From a checkpoint of a small self-supervised image encoder.
Model: 5.43M parameters, 32-pixel images, arch vit, activation quick_gelu, patch size [4, 4], layers 6, width 256.
Rows from block 2, named by matrix and row number. Rows with one number belong to one attention dimension. Each number is 128 + 24 x the weight over its row's rms, rounded and kept within 0 to 255. All counts start at 0. Numbers have three digits each. After the name is the row's rms in percent of the matrix's.
# q: attention query, key and value (stacked) (model.blocks.2.attn.qkv.weight, 768x256, the q third), inputs 129-171
# k: attention query, key and value (stacked) (model.blocks.2.attn.qkv.weight, 768x256, the k third), inputs 129-171
q.106 087:134135133155140135124132118147140132143129146110068147115137133095142131118171115122147104138134120173195105102117108134143102105
q.107 081:100145151127137142159149123154104142142100139113125126140085110143102112127108110066141159099106117174115172134102115154119109115
q.108 084:110110144153183119128139112107113134131157178115149118116202161118168128115117135106117135175169101133145110110142128105131099122
q.109 090:105126128126107124177118138148135173138206094155131134108113161186078133160079146080141138080136125156115152134142116152145159166
q.110 092:144161099142102096134114123133140123176115104120094109097078148128113153100121098175117142123137126150160111117104117143111122112
q.111 100:102123132143147171101129096163124122107154131130137168158045104141125112116136097121116132075131124158098138135142110187108139129
q.112 078:106144152175109096107162115101130130169109130109093114090141121122110150150178097154094099109136123158130105153128115172121154141
q.113 095:129148129148148130101155115153160151166100118133155131096142118105174148149140147133083138182162143130147099107143125092151137120
q.114 093:104127168114125131114120072117111144191099170135110085125101174110151116129139077147102152073125135136141135141179098180117130111
q.115 114:105124154127146145063142112148125120131144121114097153152124104092125121124169088159121114128068155157098111133082089137111109152
q.116 102:095133128132125158172139148112128142099152155159115132150147184149141136163097182142172170108126105134109125150177135105104151150
q.117 096:142145123134122144137114144164143138126160108154123167147094140124112146129142133127137137081110109119137140138157119127112137112
q.118 082:100159127124121119095121134123159135107179123112110159119138141163140134120106119141124187116131182152115110123120122111128172117
q.119 085:134142159123142165111115133134132140170136115136177156129138124105157116137137179120163111103098148158150107158128135117176097131
q.120 083:160132170159137118079117116109154115158138093142123146151126140116145121135141118122112123135136155102147088081123140120126115110
q.121 093:138140109078093129171109104145127111143129138168143073092125167115115140141143146099118100095126088138155135114177124144147143107
q.122 098:163122137151151086139157183144130124095109099081098133110125094121103127147137166159132072145132096141157136155077165112126123136
q.123 083:131144135098076103121086108113172094157124123126093144120121156145125097122125163139158087126121128108181145145156098149130136127
q.124 091:118115133125148124120150158125136130104135134112091174138148111106114103165125114117122176115135143133093129136108149147128183100
q.125 094:164122133105132097102142116087102130126122099152162150093138114156147113098118080127089126137127140118137100110150116149120165124
q.126 091:093114118142132149088092084157149111098148122071116134176094146114103091130151111128145120138125122095110125162124126150165143120
q.127 090:119092136181191088111115109161124116121118090096148129141153110115137128115146117108112076135107078130124125058126153129157130127
q.128 101:125166190125152131163108138129188158110136124126131125140127130093142163155146134156157113110134111156108144121144126145113137120
q.129 090:099132089097104103104102107138171166176153129153148152170121171113148113148135117113106145139143160137102087125169123146103161152
q.130 099:113148103135145156155130157144136143166120198109137121115138175157120134139112155118183130119085099157158106104105093129092141138
q.131 099:106101101114108125130145088134149163099142112110153165137119164112098126196132109154115110145104122172091146122142161070128110113
q.132 088:135146112140154077095120097083126112151152114121123120079149138123123083096169113089145122117156151080145105114092146124118118152
q.133 113:099158135141155095138139187111149150150109129101115131100142148143113142163108136139156115157094109155177107148131162152134116136
q.134 093:134116143118126098147116132125167117114113079117145143166130164124119141096088123127137101146073115143200150160140116126145089119
q.135 097:084112110086133125132136111098111164117143149148142138082075123079148135148121129135129124101138121120082164162109188101160102127
q.136 098:121142102144120128168074184148123144079135160116148117156142125103145174105098124154130169144106102145124161135123114134150163115
q.137 097:152114149123137154157146137159147140161155132168163149195128097094127092090112100094142096193149105139085126144155132088100086140
q.138 106:103090108081143100092119137105127125164136133147128142124100140188185142147135113139093148106126142189139134119146095123141149151
q.139 100:135100089128129143131128097134135138178161164158110150121136108133145120093118128137088162141169144113115074126144141130135102133
q.140 084:074105083108114148116143120122146151115118150083094108096147132162147116156140168165108167111139170113122160150176152129109146121
q.141 090:116151101144131156137116112134158144164123150107147155123095160112100106153116104162088108113115112086088116102138141153113077139
q.142 089:136126119109113152144120054165147185152172157114148135146081140127092138152145125142116079119122113126150158114111137111116118093
q.143 100:150155068099180087132180129098113139113091095120128127108148146151172151138122122135125107138127125149148091131085144181120099145
q.144 093:152179150125123130109108145115077110093104134105111133118132149142136124138207124151100154091134117111132134128158101101091160158
q.145 093:145115120142116139138161122111187162132134134102161109170107164137167152114116138122087104147103132115146139155131163103118113138
q.146 098:093094101140132106107121146144123121136112126132088132134174083109162142100162173132136120140144141166136146112172120122159125121
q.147 101:132165162101108079100084133120120116146123125161157122166096137131132118125165129129142136144140099128138125122121077125127126127
q.148 090:124153180135104121164087125083121102123159105136143130147174144149096140126109113128126178129134121135117122150135147179122102108
q.149 100:109120118115116100127109108116116139129099088106133129136141076130129143144111150144113110119137121144124137115104129125117112141
q.150 094:147153136156117098116150148125127096146118074126113138116148094122105124149146136084122101116124091147138152102145122151144119134
q.151 102:114142176117098081097111090082081131124122101120135146141123139129088148098130121125155121167125098090170153156135129128135099146
q.152 104:116137120162152164181170163172145164141146145153177152156138121107134144093117127114108115146118114149149130084104157132167106111
q.153 110:088143144100063112137089090125085125147129105121135130131141132158119113144118137156125169132156168137155127131084083118166145102
q.154 098:120151123097056154161174145138146159120136128120148115103147102148153147139149134111155092171158105112097118147126105164105124100
q.155 110:117068103115127157149138184137135164178184176111163174096116164112098143117141150161125142163102132158144117138130151086082144119
q.156 106:108074121121098130156110106118118121102136125162127100142128110114111137107103130153067140161123135129123127135151128123154112145
q.157 095:127064162139128144070170139159167144180141107146106110178076088117157139125110148118098099144103125180133173154163146152181151140
q.158 094:129106128130111133103121075146110119098095131169113129147094121147123146118135145097133120101118129117138164136075121157116133150
q.159 091:114123130126140150154137155092163164117132123170153087109159135142095122109063136095181186132124117150143168140157109097122127155
q.160 091:120146166116092104132132103128124114129096091115132108161173113125173132150133177092082109109115128127105121161111120116122114100
q.161 095:133090139109088101152123102145088122177133154135127123117135086160139108120131171124118096131142124155148139145092153171132128168
q.162 096:163109142132114175138133133136172121123110139142123122131085123087132121121130138083127146115107091157134163149130112120131159096
q.163 104:068137098123082131178133169112118084154144133115122121087138132125119128153104149154167095126147092096131169135127161143133144145
q.164 099:127145131133183138148142151128130130139108137069161120139110173089096133122133130128126098115114095156168121108143132111118056112
q.165 104:139125100124126133111162144100119121106086149158138151152134125127148135171095117128084129150147140181123163163116142120084130122
q.166 092:138157125130118084150105113139097151115128104138121152114116097119097127144161107115119120114121164079152135097122146140185167112
q.167 097:171137160130132131136167144084143099091118113157158146167120144129152140121131093115139146108142098122079177123125140090105101109
q.168 095:103134166136146091160126167129106133161124070112137091164162091096172117145164126101120108093126128111145116108091127120137117150
q.169 097:139141108128119113147124146107148115130061116133165111103163132134140127144114110128120122123105128122143128138133120100146120167
q.170 086:123144119131135103098142117133145115157107174110096174089166145157139137147114108144101156122113157141137166125161122128120153169
q.171 095:090114103082118100096163143123137174115161131181105152144131080129112149165100112126141150124104119112130128115080140163080143134
q.172 103:139135130153149150151108133132110121154125123147144114117158102137126133159138118139118162135103112102134131104131126145161126132
q.173 100:126110141096158124129126094121092121130112151143163113146089106126119145106136147119165119105177129093090120125110164131149119144
q.174 106:135141156143141121111088128104121101096108129105168140175108092146151137119148116144118205126094136150142133139122111092165127125
q.175 092:105143096114136142098133093140075162113155165108117116120137127136105112126130118078124128130126121096029127131124151130103127155
q.176 109:109126102151168162128114143151111112127103149109142146106137144144133113113087140139186147138120165164143123140157126104119144143
q.177 089:097122116118155125143118108108107139133169135173167110111107169087137110143163137130116052099129152151107139106158152138133087120
q.178 091:158142102101141166130171145109158106140140128100123134165112093102135178109124166137114119112128121124147122154098147088126093136
q.179 095:140113134119119124122085095150146145172083096135130118107119187150153127097103138127193146118136168149165081165169142117107123104
q.180 100:118094139072103099138119128134148138157096102108140139154190149132133112122111108111142094154124113110140107177115122139162148167
q.181 096:143092133183129117129094111129110143150143135113121143114087136105119171126118142124113135101116125122115099138151154124122113127
q.182 095:103142126126101101122121137122085129110134130123142151113096118170106136138099102229137156146157115134133122121113089137107152134
q.183 111:170179142103109136079125162113198113140136112136132140113141090128121111122131138114121063123123131159145154093126090135158144129
q.184 101:121159138136158097118101089086115115101162145117139148119124099151120162085132103137123127133148161123143153134140116096114126152
q.185 098:114128149132157149129116141140107101130087154122138113128106116153107130198130149124174122117122147165109109121145111107143130096
q.186 104:147114098093086096167123138140150132093161126130133133145107161153128127132078114114146122114143130114149102159142177134129145098
q.187 091:130120152105123077125143116163098136131140120131144160127087166125125117093128124144159144140133136113135047173125110103162140108
q.188 095:140123133117110127146130116153141121117159142117118161136126149160118105120151134103125141108136127133173101157110129166117103132
q.189 100:109116097115108156135154117088109166149126141139167108144148172133112162148135106088148155118131136116106069141109146119142131110
q.190 088:126173089133107093158159102100141130124156099152105114138163127115151123140139153155122160147104137108160127090165130104120122147
q.191 097:140114134118125130128132188166130111122119134146097112148118156155131122108130102092104158088114194096133123142097126117109164124
q.192 116:089088096123082105125125097111131095170118138116139096120167127138120081127103154136098151125121105121113105119141142089117132173
q.193 106:114140085079146106128132155079128110107107100147135094116105133154155109154106150128105163132158083116163133146095115090103114125
q.194 114:155087114122116132115100135128115147164112119191138139100129171147156110156149129137129135134145159140129137127137086147118176121
q.195 111:147096130124096114076120077135102116147089102133117118131120109108151109149117132102123139110095143117115149130126112164146129125
q.196 101:152150157148159124107118133134134061074099159128119127127146113108147098137156122114083143153120111111110111125131147113100169170
q.197 109:132107144120127138101097116123130119114110130136120129122143132127141119151125180111114104112151168127077121143118147114172168140
q.198 108:132146095134111154159119115125162125128155112152123121128112131157119131085095157143122150165099139111100139154143066067148084122
q.199 100:095149113124132121095136138164130147100112141165112163151131137137158153118127134111144163147113147139136171114075106116165117105
q.200 105:156141143119111180131149137118158126156075143144165177113159103139124135129112101128151114133161130145156127125113146140156137161
q.201 102:086134153119120075080082090123092150105122142080142108104118184129104085128137118067116128127141153129121113100131111145125087109
q.202 112:106069133118087134110155119130120198120174085150144146125113127123146162147144075151105104119132091129100117140122113132145111147
q.203 103:165165149162146141132103110173118108107131134141095098141139103136088090117112110107103141135096140123129158098143127105094134116
q.204 119:102118126155138127099090114153142094049129122109122135137152116127132120122128111113113173182135142130148116138100137077127105081
q.205 108:100121114110120098079135154164090132118138116159100150086125127116094171105119139114131143153123132094181118134138100072131132139
q.206 103:134118134109180144145157148093146130126138189084135171151126159128163137135139124162176117145116134139141087157130145103102114163
q.207 114:119171148138144173134174157106141158161121149127121190137116114093106137134108117122155126128116121125107182122162114134105107126
q.208 099:160123154136144114102131120149132111076134137123118108122157154125183105140093131129143153103109133135125111101128152167161099166
q.209 092:170096121116127125168102109140166095094155147122106123177126149119174112157092128150085083112100115148159114149130103139115132161
q.210 103:134125103126119114132145120079115146133125100166167150122106125125114098119103115129146123160153138144169115159111114125105118134
q.211 104:098123155141137095138140169149123141114131140113123158111129166129127140120142144133171116178153132167159111151129159132134114176
q.212 113:153157150116099106119107143088101149094114105172142098139111122153111114105110078164089154106124120099143102155134126167127117152
q.213 103:103160155161165115133127122135169102141152116134109102168156159160173135116104129133107166107121134149211124138169119121100111134
q.214 103:131119161134107102141102087078093151118144147154178127139174093146086137106137134101155098112116097116114175134140120137126114169
q.215 114:149109145142141169138142132125126125094135143121126152140063168131177158125148117149106129108114131116142181107113111135117093094
q.216 096:135182141122157132110120139137122133138110113155097128130122120122158178108085133152120133127149106094169176180122132147123100109
q.217 106:145155143159156126157121139128181174154114153130112144121142128153123125111148117119108127102082128176113133099175156137130142096
q.218 103:112136087115110135182115145156113121176112123135114110137140153114137157140137095142127125151124116120160139144074152126146150129
q.219 115:127098093115143128126092100128094137137107110067106142098109129103137118142139158147121098112120143143198168140164133130118132108
q.220 109:151122150148142124151104166159099160150124139118171130095089167100129124150115125150117109156117116147176153119119131144108130111
q.221 097:125153117068148080052122171123120157147131142162175113099086109153133147142104152166124168119160148095172082137164138109149111166
q.222 106:093085114113175133147091122130154142142152175169143153133131150140156135119106138110164153118121151159160124164104096119119135132
q.223 114:127134095116147158113160186165161148158123130148128142151119105136158169137148121174150113123129129113123164136137145127159128157
q.224 080:147143146103118118150135158122115144147115085149166135138107101164123159080142104145141115124080152132162153105131111110130109110
q.225 101:175111141131134083134069088125136156143148101069149144112129129131116128120151088124140104123113156100124122118116125147135109147
q.226 103:124102125174129110140111132128114170137132096121118117122126147121144145176160115128117112148089108105147101166174134128143144071
q.227 105:121149152153179143136176154139157112152120127143109104133103149093079120155129127131178110121174122115121138118128122149108122113
q.228 098:121124111126124148156131128132117155146120129133160117173155133113131134152114138133149089143077159114118146144156129105120105110
q.229 098:168127112117138152125110133126115076112115125110095081106147147128137109120117149092102135149154115132141141118131164157110135123
q.230 097:139122095126112160137158123164109064169106103152104104127120115131154125143123122132114090158178119114100133102148133113156141118
q.231 095:111127130157145115164102175141113082076117133146123109130132150136143053102103155123152157161159127148147101130116099149125138099
q.232 112:146108108120080119102133114114113127153143137112119158086138133158130136094083136154117131204136179164140132079103160175101128133
q.233 108:157103122122177144118155105128118110133137151141097149160124073140122104106126168140138180171122159173126095165111137166115113162
q.234 099:130105133111126179109150146168142106125161101111099089118144137149100119173142144076099109147107119094106122112147108145136136164
q.235 091:071116101182138135147113164140141109092116133118120141127139150129105129153095133084100142177122150125114077101150129153116151111
q.236 100:129128128091107122076094119103100109155141118158125127140128120167140123120100105113088190121173184101153130083139125141137100145
q.237 097:174146135172098141141148141113133178166071112174120145110120151130102168141138124132122141134097122134177120145121131135178119174
q.238 093:154120128154140107151106122134086143127098100172112148133141139096130139122136146124103118141152144087143109113139124101140098137
q.239 089:101164132106159132118148091105118135109114109120134134163117107112166119119108093112057124143144162122113147099138146147090127148
q.240 109:120102116114107104135099125155142152144126153155131086090102090118111108091143104127143160128110148114112139114114113196124118144
q.241 104:118149161154106127132125118130128152125153124131095125129140178140135105111159168114135093117155153161139137131157148108138086118
k.106 095:105103154080124121133123124103114145070129128107161097127118073064162137128130125123123142131138085097126143109126129091130144107
k.107 088:169109123111164133123099133159163138115123103159137130140155090096161115132116120134162128085137148139182106167097157141130108109
k.108 091:124114150094106116120179146127116085118110151104115139122131154120135159139129152106123120112120108097124107139111142123161120156
k.109 095:114126134076089136151151142130103128118098143166155133128129103125121142162152103181138114118129137172146106091131151092124155129
k.110 093:104129126181132092069101136113096122111108119076164107136107147131148110088129093127174104117125168127152152139104155147107174125
k.111 099:096089089155129115150117115150152119130094151126162149122133144113135126170108135143155144119082094165112152141169121117173142120
k.112 085:129088130093152124126074101095131149094126134112174116129126140102145131100108165157132140126146090098178128120110140091137176128
k.113 100:128123181112132123138195145122106113106166155131106117131074153141123149147132153152123135126126103084140105164113107127146122101
k.114 088:132123154145114165125142095133112106185135156136145113143139172179149101163127125152145149140162113160086096153134134154108110072
k.115 103:098122118104079141121145124112125115142118120142094134082065150128141127155111169137115119128115143164110163118151141140147177129
k.116 103:124102138144148158128124153141159147122152148142101134109121144103110158117146135123157145123119137176152133096133125159064118112
k.117 094:153120133151169131100155090149112147117116147118108119170115158107156092164130118102165139121094133182075145131150111085109150146
k.118 091:107128144112109127096085166157107144108109090142155140135103113137149100140119125128099139124147116125107139112122103117129147070
k.119 085:142115159115077111145144139142114143115125150121124141073117112121115152151096152148140116127153103138131093094189127136159146107
k.120 088:115135165160142110130167177099141136121162151096127113122140129109128109104146136130128092105112088117126127139179125121154161147
k.121 098:132134132091153142119159096111122152120076153148139121140137156136106121119156060129084131134113148137097126097127093098126087134
k.122 096:154121143102134140114133152116103132117139119132158114121135092137186138083134130102138100171139120147129115106114127148120102101
k.123 080:168114158141061113162106115103105108105100126153137122077096146081111138126126117134106131143160151125130161105179111108120155137
k.124 086:132092115112139148120105103132128138134127105102124161128149098148100100145135136134130143151077136140124129149118142104103143148
k.125 095:102103102132093125137171120156107128122088132107108207139106132131137074141133107130073168109103126083096126133135106165098105091
k.126 092:132133098145137115134121084135141095147130107152138130107148118148118119162091139148073124160155127086124128136129111115170077142
k.127 089:117135110092119112153144175091133158121136155125115107114144081089097175113082127133110112122124102111119099168103144159165115158
k.128 103:127153218184147136111143096136139120141155173143153107161153116102132112111113133100148068091173151157090141126106140109135132100
k.129 099:144118129111098140104112131162137150125154111150109104153154183153146135108166137096123135138122156129143126122123125137117136127
k.130 104:115126099099150140124121136139103159188121137136132138146104149151068140119140162158153119103115129161162155114129080097139126180
k.131 100:144120134125109131135165080129140158128117154166165166161122137155143137183113170146118106157110131135164162144119151110130131131
k.132 102:116175132128114086125120122103106135101149106092137093077148125122109122099144137083118127110147155089115121144117202133098080100
k.133 106:087185156140150102069136157129131125130100093082145149106108138126123144150144155131140156117139116127128144125109152096113057134
k.134 100:163097118110122124149168106094115147111111092091132134132113121128147188097117122133149108139069114152125184152138104141110102143
k.135 101:099181070183080112110112166124137119101174145130119129123103120120135139141148144122124159134146114140164107143147171113115088074
k.136 098:125135099147142106137109146151152173132106153104148128123117117114148135123128125124106153142114131115111145129134120123161093122
k.137 097:152130108129178109154101160140153108159177150125095139157142145115153136113118120134155141166146109156125126097124155153108153115
k.138 103:115133147104110128090089136107148123147130159130100097119128143143133128157121106160127157117085132171149142176144118138152168116
k.139 100:097126106132137128103128138097106097118151120129109094131123119127156121102119131152095118110161142121133157122146131108140153156
k.140 086:055125123155135134065127146150132150120151135133109159109174107133148154160130117132120162137118113149127116090170118170104145112
k.141 101:099101122142155148135091144176111160143099113106142160131142110098130073163154148104161146084118171161115128090121099093111102153
k.142 092:141115092138125139159152116127108137138147149150139105144056151142160106152102116130102078161129124154138125139106131173173147115
k.143 099:097164143135146131114100104103135132121123139112142129105143150124138101158141126123165133155189153115122115130078138138147093129
k.144 095:087150183129146162129097119174120109102144120149153106105129158147135085100152156159144146093161153145142132116137115096106155210
k.145 097:136121130120136159151160109111148142199122159111135151149104135118134113098154144115147089153058139170137141128155101135097093158
k.146 097:118102158128137106107150175183107107137151107096122153156164152087143170105069122137093112121122065117131144098171115125096096095
k.147 089:159157162125114076093119108100114136111161120151105108151093157149108132119136125118143160092113117121141139126106090166132146139
k.148 100:134122155111104121087118159139166146158160084148114139131197122109138159133128109151097108084139138122096135093116107123183126115
k.149 103:108121070125100097125103161119084134123136082132162122108149150148151123152165126161124123117133091149125111141150102095107104103
k.150 099:116118115108147102163126153137140121072097105094150121136138129154113087100096107125087150109137078160120111111147137129092133157
k.151 102:106121119113133095164143151110070153068123100148144114114148138131135166126117103149173147149130082089142152129103162140084096148
k.152 106:127109155140169145196133144139158153137145137146138131133151099078121131124114132134141095160104121129147104135133132095132131101
k.153 099:128141087114063114116138127123116131181130126138105137142117132157138120107158137104126142165119131104090098126090085107165154097
k.154 102:163153096100096136112169100124171119138133107151140138166091133152135117122131155147126086164126076141174115154119135162114129081
k.155 113:079136088121144147131112156170149140199134151142160160130106137120121182119131155115123152114089137194177155144134198083143118125
k.156 105:161077125085144142104140076101132111121165135151133164138089108126136126124135123187118102110161133111159167160139144129143144168
k.157 095:136084159072118139134173106134133116144124097147117134154095072126144157159072095150106133095064126144130136159133114106161129098
k.158 100:155164111169096120101126120122059092114127136138143115174139091130138128108125102118132158108154123157179149151140109219134113073
k.159 093:068110131110118146122152116087115170166167117136131154152183106136093151108111137138171138094153103127110136125140143118157127169
k.160 089:140131107145145126113116115127088099126126117139153147105076142107108177152115137169121137152145101086162132127139172137110158094
k.161 092:115151110075106124179140134104075138106156130137107128186152106111102114150124143136131153126118116093153125147098100122113154169
k.162 092:133109128171163118152142161121130132124192127152163155141100114159132104170167159141143141186108153132114141129109116163085105106
k.163 103:118153140119091089105158083115157136153143114159119141124161123119157094134136157067128175141148123124122100125090083127176148129
k.164 096:113117133125118104105138138126144153128111113161135120100116142116169133115125138158097124131163103105111094109141093101158136087
k.165 100:155118062099110115111100145186132135161114093087156132121144133144132156106160147104115156086109112137134090107114119078154154082
k.166 091:122146125172123097132104092141140128081106119137073119110157064142141113138125127109142139165125105118142085098162116124142112095
k.167 094:135113167106101151149112092108147119141096078123134129117111127157153111131138151116123170117116079136123125086123125105161143089
k.168 103:143142099124110116130191107117133120123145112175103122124119100122136110107098133160129119136156121105155111130178107091165121170
k.169 092:110124105119109105175139091120107141136152101131091172122128125118141112150176088138115125140084149110157173128123128149100100068
k.170 096:103121150087097122106094132132127162111160158127140142187086084105159105132142106133138108109106109106092153123205060131129116166
k.171 091:096107087144135132125114164146182103162111174143126132171161147127104125134124119129131121162165171163152160148161099111107181136
k.172 102:128143103096108112122092161095119122123082134129121105122115114123084191116171120111093115150162139113156142169083188127149108141
k.173 090:107138133135143081157139114123161143117121138108093116090181156109120147147089107145115098100144136117143122107150116141111128118
k.174 098:125147143083158158105114105150111141127128128157154113146091119163102086139123145137106134106121092144111160145109158146173104120
k.175 099:106104151092158143159099142130146129124118161109143106105121154144117189134098079112119121130117142128119147086135137139112174138
k.176 103:108132129113149199177141129145141112157164111146156119134136131126078108150087121143114104096130132096118154145103153166114107097
k.177 095:140081134145124098173119130128125198125083140146117107132173148130082150151110141096143123129082102151151102115112135163102118130
k.178 099:142079136104107119108158093126101170137156151143151131115123153178142108132142151149134188112141118127103111140102126103145108112
k.179 088:149131128130164132150148123099130087157127107133162098057150078095111128112160128149112108120148124098113119090144131139103149112
k.180 099:140156124111154114123154137129113159130141143160174144128139132153141118123102140080124156147079143088182128135162106156159127109
k.181 096:123147131138164110105145138111117136132170140113116122129148109132123091146188121140126117133081094125082129123120088182149152121
k.182 092:120158121069124116146147148141120133116085174079116110122144109070051131144117079087131100124126143155142124155118142127152144130
k.183 106:150139139135132147110140117125147195102137124157102166125138142152119126151127099173086071095145132125086114174117120129136113104
k.184 096:134119077151170125080151120160136128144129138131116067120125111149127104177146133107157112153132119114100110086079170121107118113
k.185 100:146094138106097090158119157145132154122137120134175112105107119115072138124136140103120113107112145113147181111096060117085125127
k.186 097:113093135101099163134149160103137103125089111083102109126164112142107176111160114124166106109132117114136152149082129088145126112
k.187 088:164164117126139146152105163109143135131125131114099110126169094101139125145098121113130103125142122131103131103142151170105159089
k.188 096:135100156110112161163138108108130114117157128116143126120152139112132157095127143114134123096122138121083119116084118104162148143
k.189 095:150113161167154105175137130130154154121168117147132136107157122109160113135170160110068134151100126137146144101101106080106126142
k.190 091:111144130115120142154130128157065106102099134125143099124141141111108116128094181144114107095114110112128149115093125153117159111
k.191 096:167115125137135135114144128116119142144113116144171132141122105094137107133133153152125122126078106123113130113144145121125135147
k.192 112:097106106146115133149074120122126126123144143117135140110136141131082116128103094118119119118108068100126093138109089096113104101
k.193 100:103147134145149128059096141086106149100132110109149119143116136136180122155116129144135174081142109113125119119128113164136137133
k.194 109:105079131115121153145158115102125153125153168157148112114093185130149140114136146132093142107086136146112111137131110172114151086
k.195 108:167117109130107142068132107110135152109122085136158096126128109131140113155112114122112141097104145139146133142147089090114130131
k.196 101:176149143161140146121115128169135107112138110144156103118112092105120130077131108157117122158157153192145137114096144135185111175
k.197 102:134124118178188184156136165130094102133146139158137116138135103125146112150101149140099140162142109128094085076126125128143117119
k.198 114:131146152124123153147114129154126137124173115137094149098134163163120143131123143122158161109110107142115131169157124162124146166
k.199 107:122148117127127120140158131140118131123131164137141156147093127120200153111141117094114130152117132131131121117149107164151151108
k.200 107:122123092155110138136141107158125128089108133116118142153130115130132147123102184101119128170154106104127137157120183140116098137
k.201 097:101143129166145094133117118103110100092101092125124126129111150125097133135159142083167096119144112119094107132182094158124164127
k.202 106:103113103064113136107106097131167181142155164117156119099084105116123191114167120128153134114130112138176087161108150145170146183
k.203 102:152149143174114112116101110123139115132131094129108095140134129134165118123115131136153101080112105123110178187110112123104139149
k.204 116:077143159144094120130135092160120109065113130128100137112148154130122125119115124107105157124114163137141138118140151151086161065
k.205 102:118120135154107140105129114173142154154130162142112117120147098116078131073138119101138154131155174111161085178165118097164128135
k.206 109:139150149148181139113163090127181144157145164130110141127168158139157141124155145156140136104128133144176129174141129136126130131
k.207 106:105129120079147180098156164139108092148152145122106148143094106154127191121127147113136114115164182141105165164157159146087109146
k.208 106:151198116131117124120148157130139063143107134103139150110114136167137141135146086134107149140120121130115109124138099161124129125
k.209 099:133096111124152097140102097104091143151097134100157149149097117106143153124163111153065087168115126126127110120137141143098124166
k.210 111:095164129104090119123166158108097112136110146149145100128121156122138174143110163154179151124143119164168124176103116157131126153
k.211 103:144107157121125106123146152100104131106132125153194143133114176112169163140109148130117088187159129115144106100108136125129156149
k.212 106:125164163106091113102063154120136107115106120153114102121147165163124119116115124115087167110107097114142144179140115162141158107
k.213 102:136159130118155122113143109122146126097116169140123174162124167140126087119158122151143180092118179142155132107153123174189135156
k.214 105:121105164117141099134118122119068125099132091149154121116144149129144140135120118130129167106160113137155135139115158122133170148
k.215 104:119100145129143122145107100166111156100128124150106131150038130110104152156146115169097143138110144162156164096145085172122087122
k.216 095:178145116111179091133096143127105136114163119084105118165143135128127125114121090145128083134153129151129129214125153125148103131
k.217 113:113141162131137153149157130145141150102168147124106137109151118114133148127145152130123127128116105149121163159146122115106160122
k.218 099:098131119115159122131107154139094138156124087094141145160134154152137148191140113110155137124124090103149142152108100151141108154
k.219 117:126092122132153128143128051127137152093087136137126133139137115142164094171136127140086106114102156153165117125134157095156114120
k.220 101:098158120172111147129145105117144171131139112147161111148119156093138156154110125136145107171103110109179129129165098134128099088
k.221 096:108122167122103109080128169153153138080141090138142120131112140101139123122164161133089132130136147137171103160153129108193151125
k.222 100:081123148146120157153131123133172113153125147135131151103107128134155085115128116120124175144137145148101110141137074083114148112
k.223 110:122105123107138099115142164136106146131142123160133116147089147145180128105124113117149106144147121102151168108142169146125152169
k.224 089:162144135118106141083130114136150132120106135102137150126149126150146074136116128128116101078059148164136109116118086121090130102
k.225 100:139122096084149133125168121147128131130110168163171107127098104138131096123148142133109076152140122160147125154124096088118138147
k.226 105:147123137091084151133134133108141091146113113128168125094120130119180121090126085099129152104077125157134103098118146094118162159
k.227 108:123163150114174141114120113118120123134154155168080141140141154148068121110152080148132105158136132150132141133135157112136144130
k.228 105:152153156116131143126121133104145163128083105098122152145107162151125118122126154107113103119105181074141129095101144088127134112
k.229 101:161095146133162074108123137122115137099168122121147159100153143170134116176126156138123157137169101109070117151131144118142119114
k.230 097:126080120144121111125107104145100173091124123136093160085096086110122125149112106094116164126087101116085106140133155164128114137
k.231 094:096109121136111130102113107118117155121148138135075111171141120125124144104148092140158181143130174105125111155124122125127113134
k.232 116:110124178118161151144150123150173134127117146112128122132092160093146100107159132112146095146127090159139115090092101121147101140
k.233 105:101131111157143167116124136135118095138153130087139142152127130172138139153124175101155116132137168113070093180160148106097123143
k.234 106:163157132093161077121123133156148143139145133106102094143109156166139133118113170128096124136127140117144126166168149123121092135
k.235 097:092153105108131150134107177105143152117142118126105101171082186123156160102105159135123183101136142113127122118091124127112148127
k.236 104:111130139112155138164135125127121097105090124106125140140147166121131113141099095092123134122117127213114102118139084103117150144
k.237 094:164117137154106162140098129144129112121122124166135168121168115100137110136160110152122140142158175146066148076080154200129091104
k.238 094:160109133123148092076138124151125146109133100139116092119161106138162096105124131126131138148082178143128134118116136093108130114
k.239 091:094104127147147167125159107159114088116140110168138128143085101091119173130110110122094078145119146155141121184103106116126160118
k.240 109:108157111095090140146154104141124121134141114148112149182116129157134125147099105138118156120110122130137140141092139083098134115
k.241 102:133148089131164112135136130119127133080173144113154122170123128124132144131163087149113121126122129109140100112122150122121136143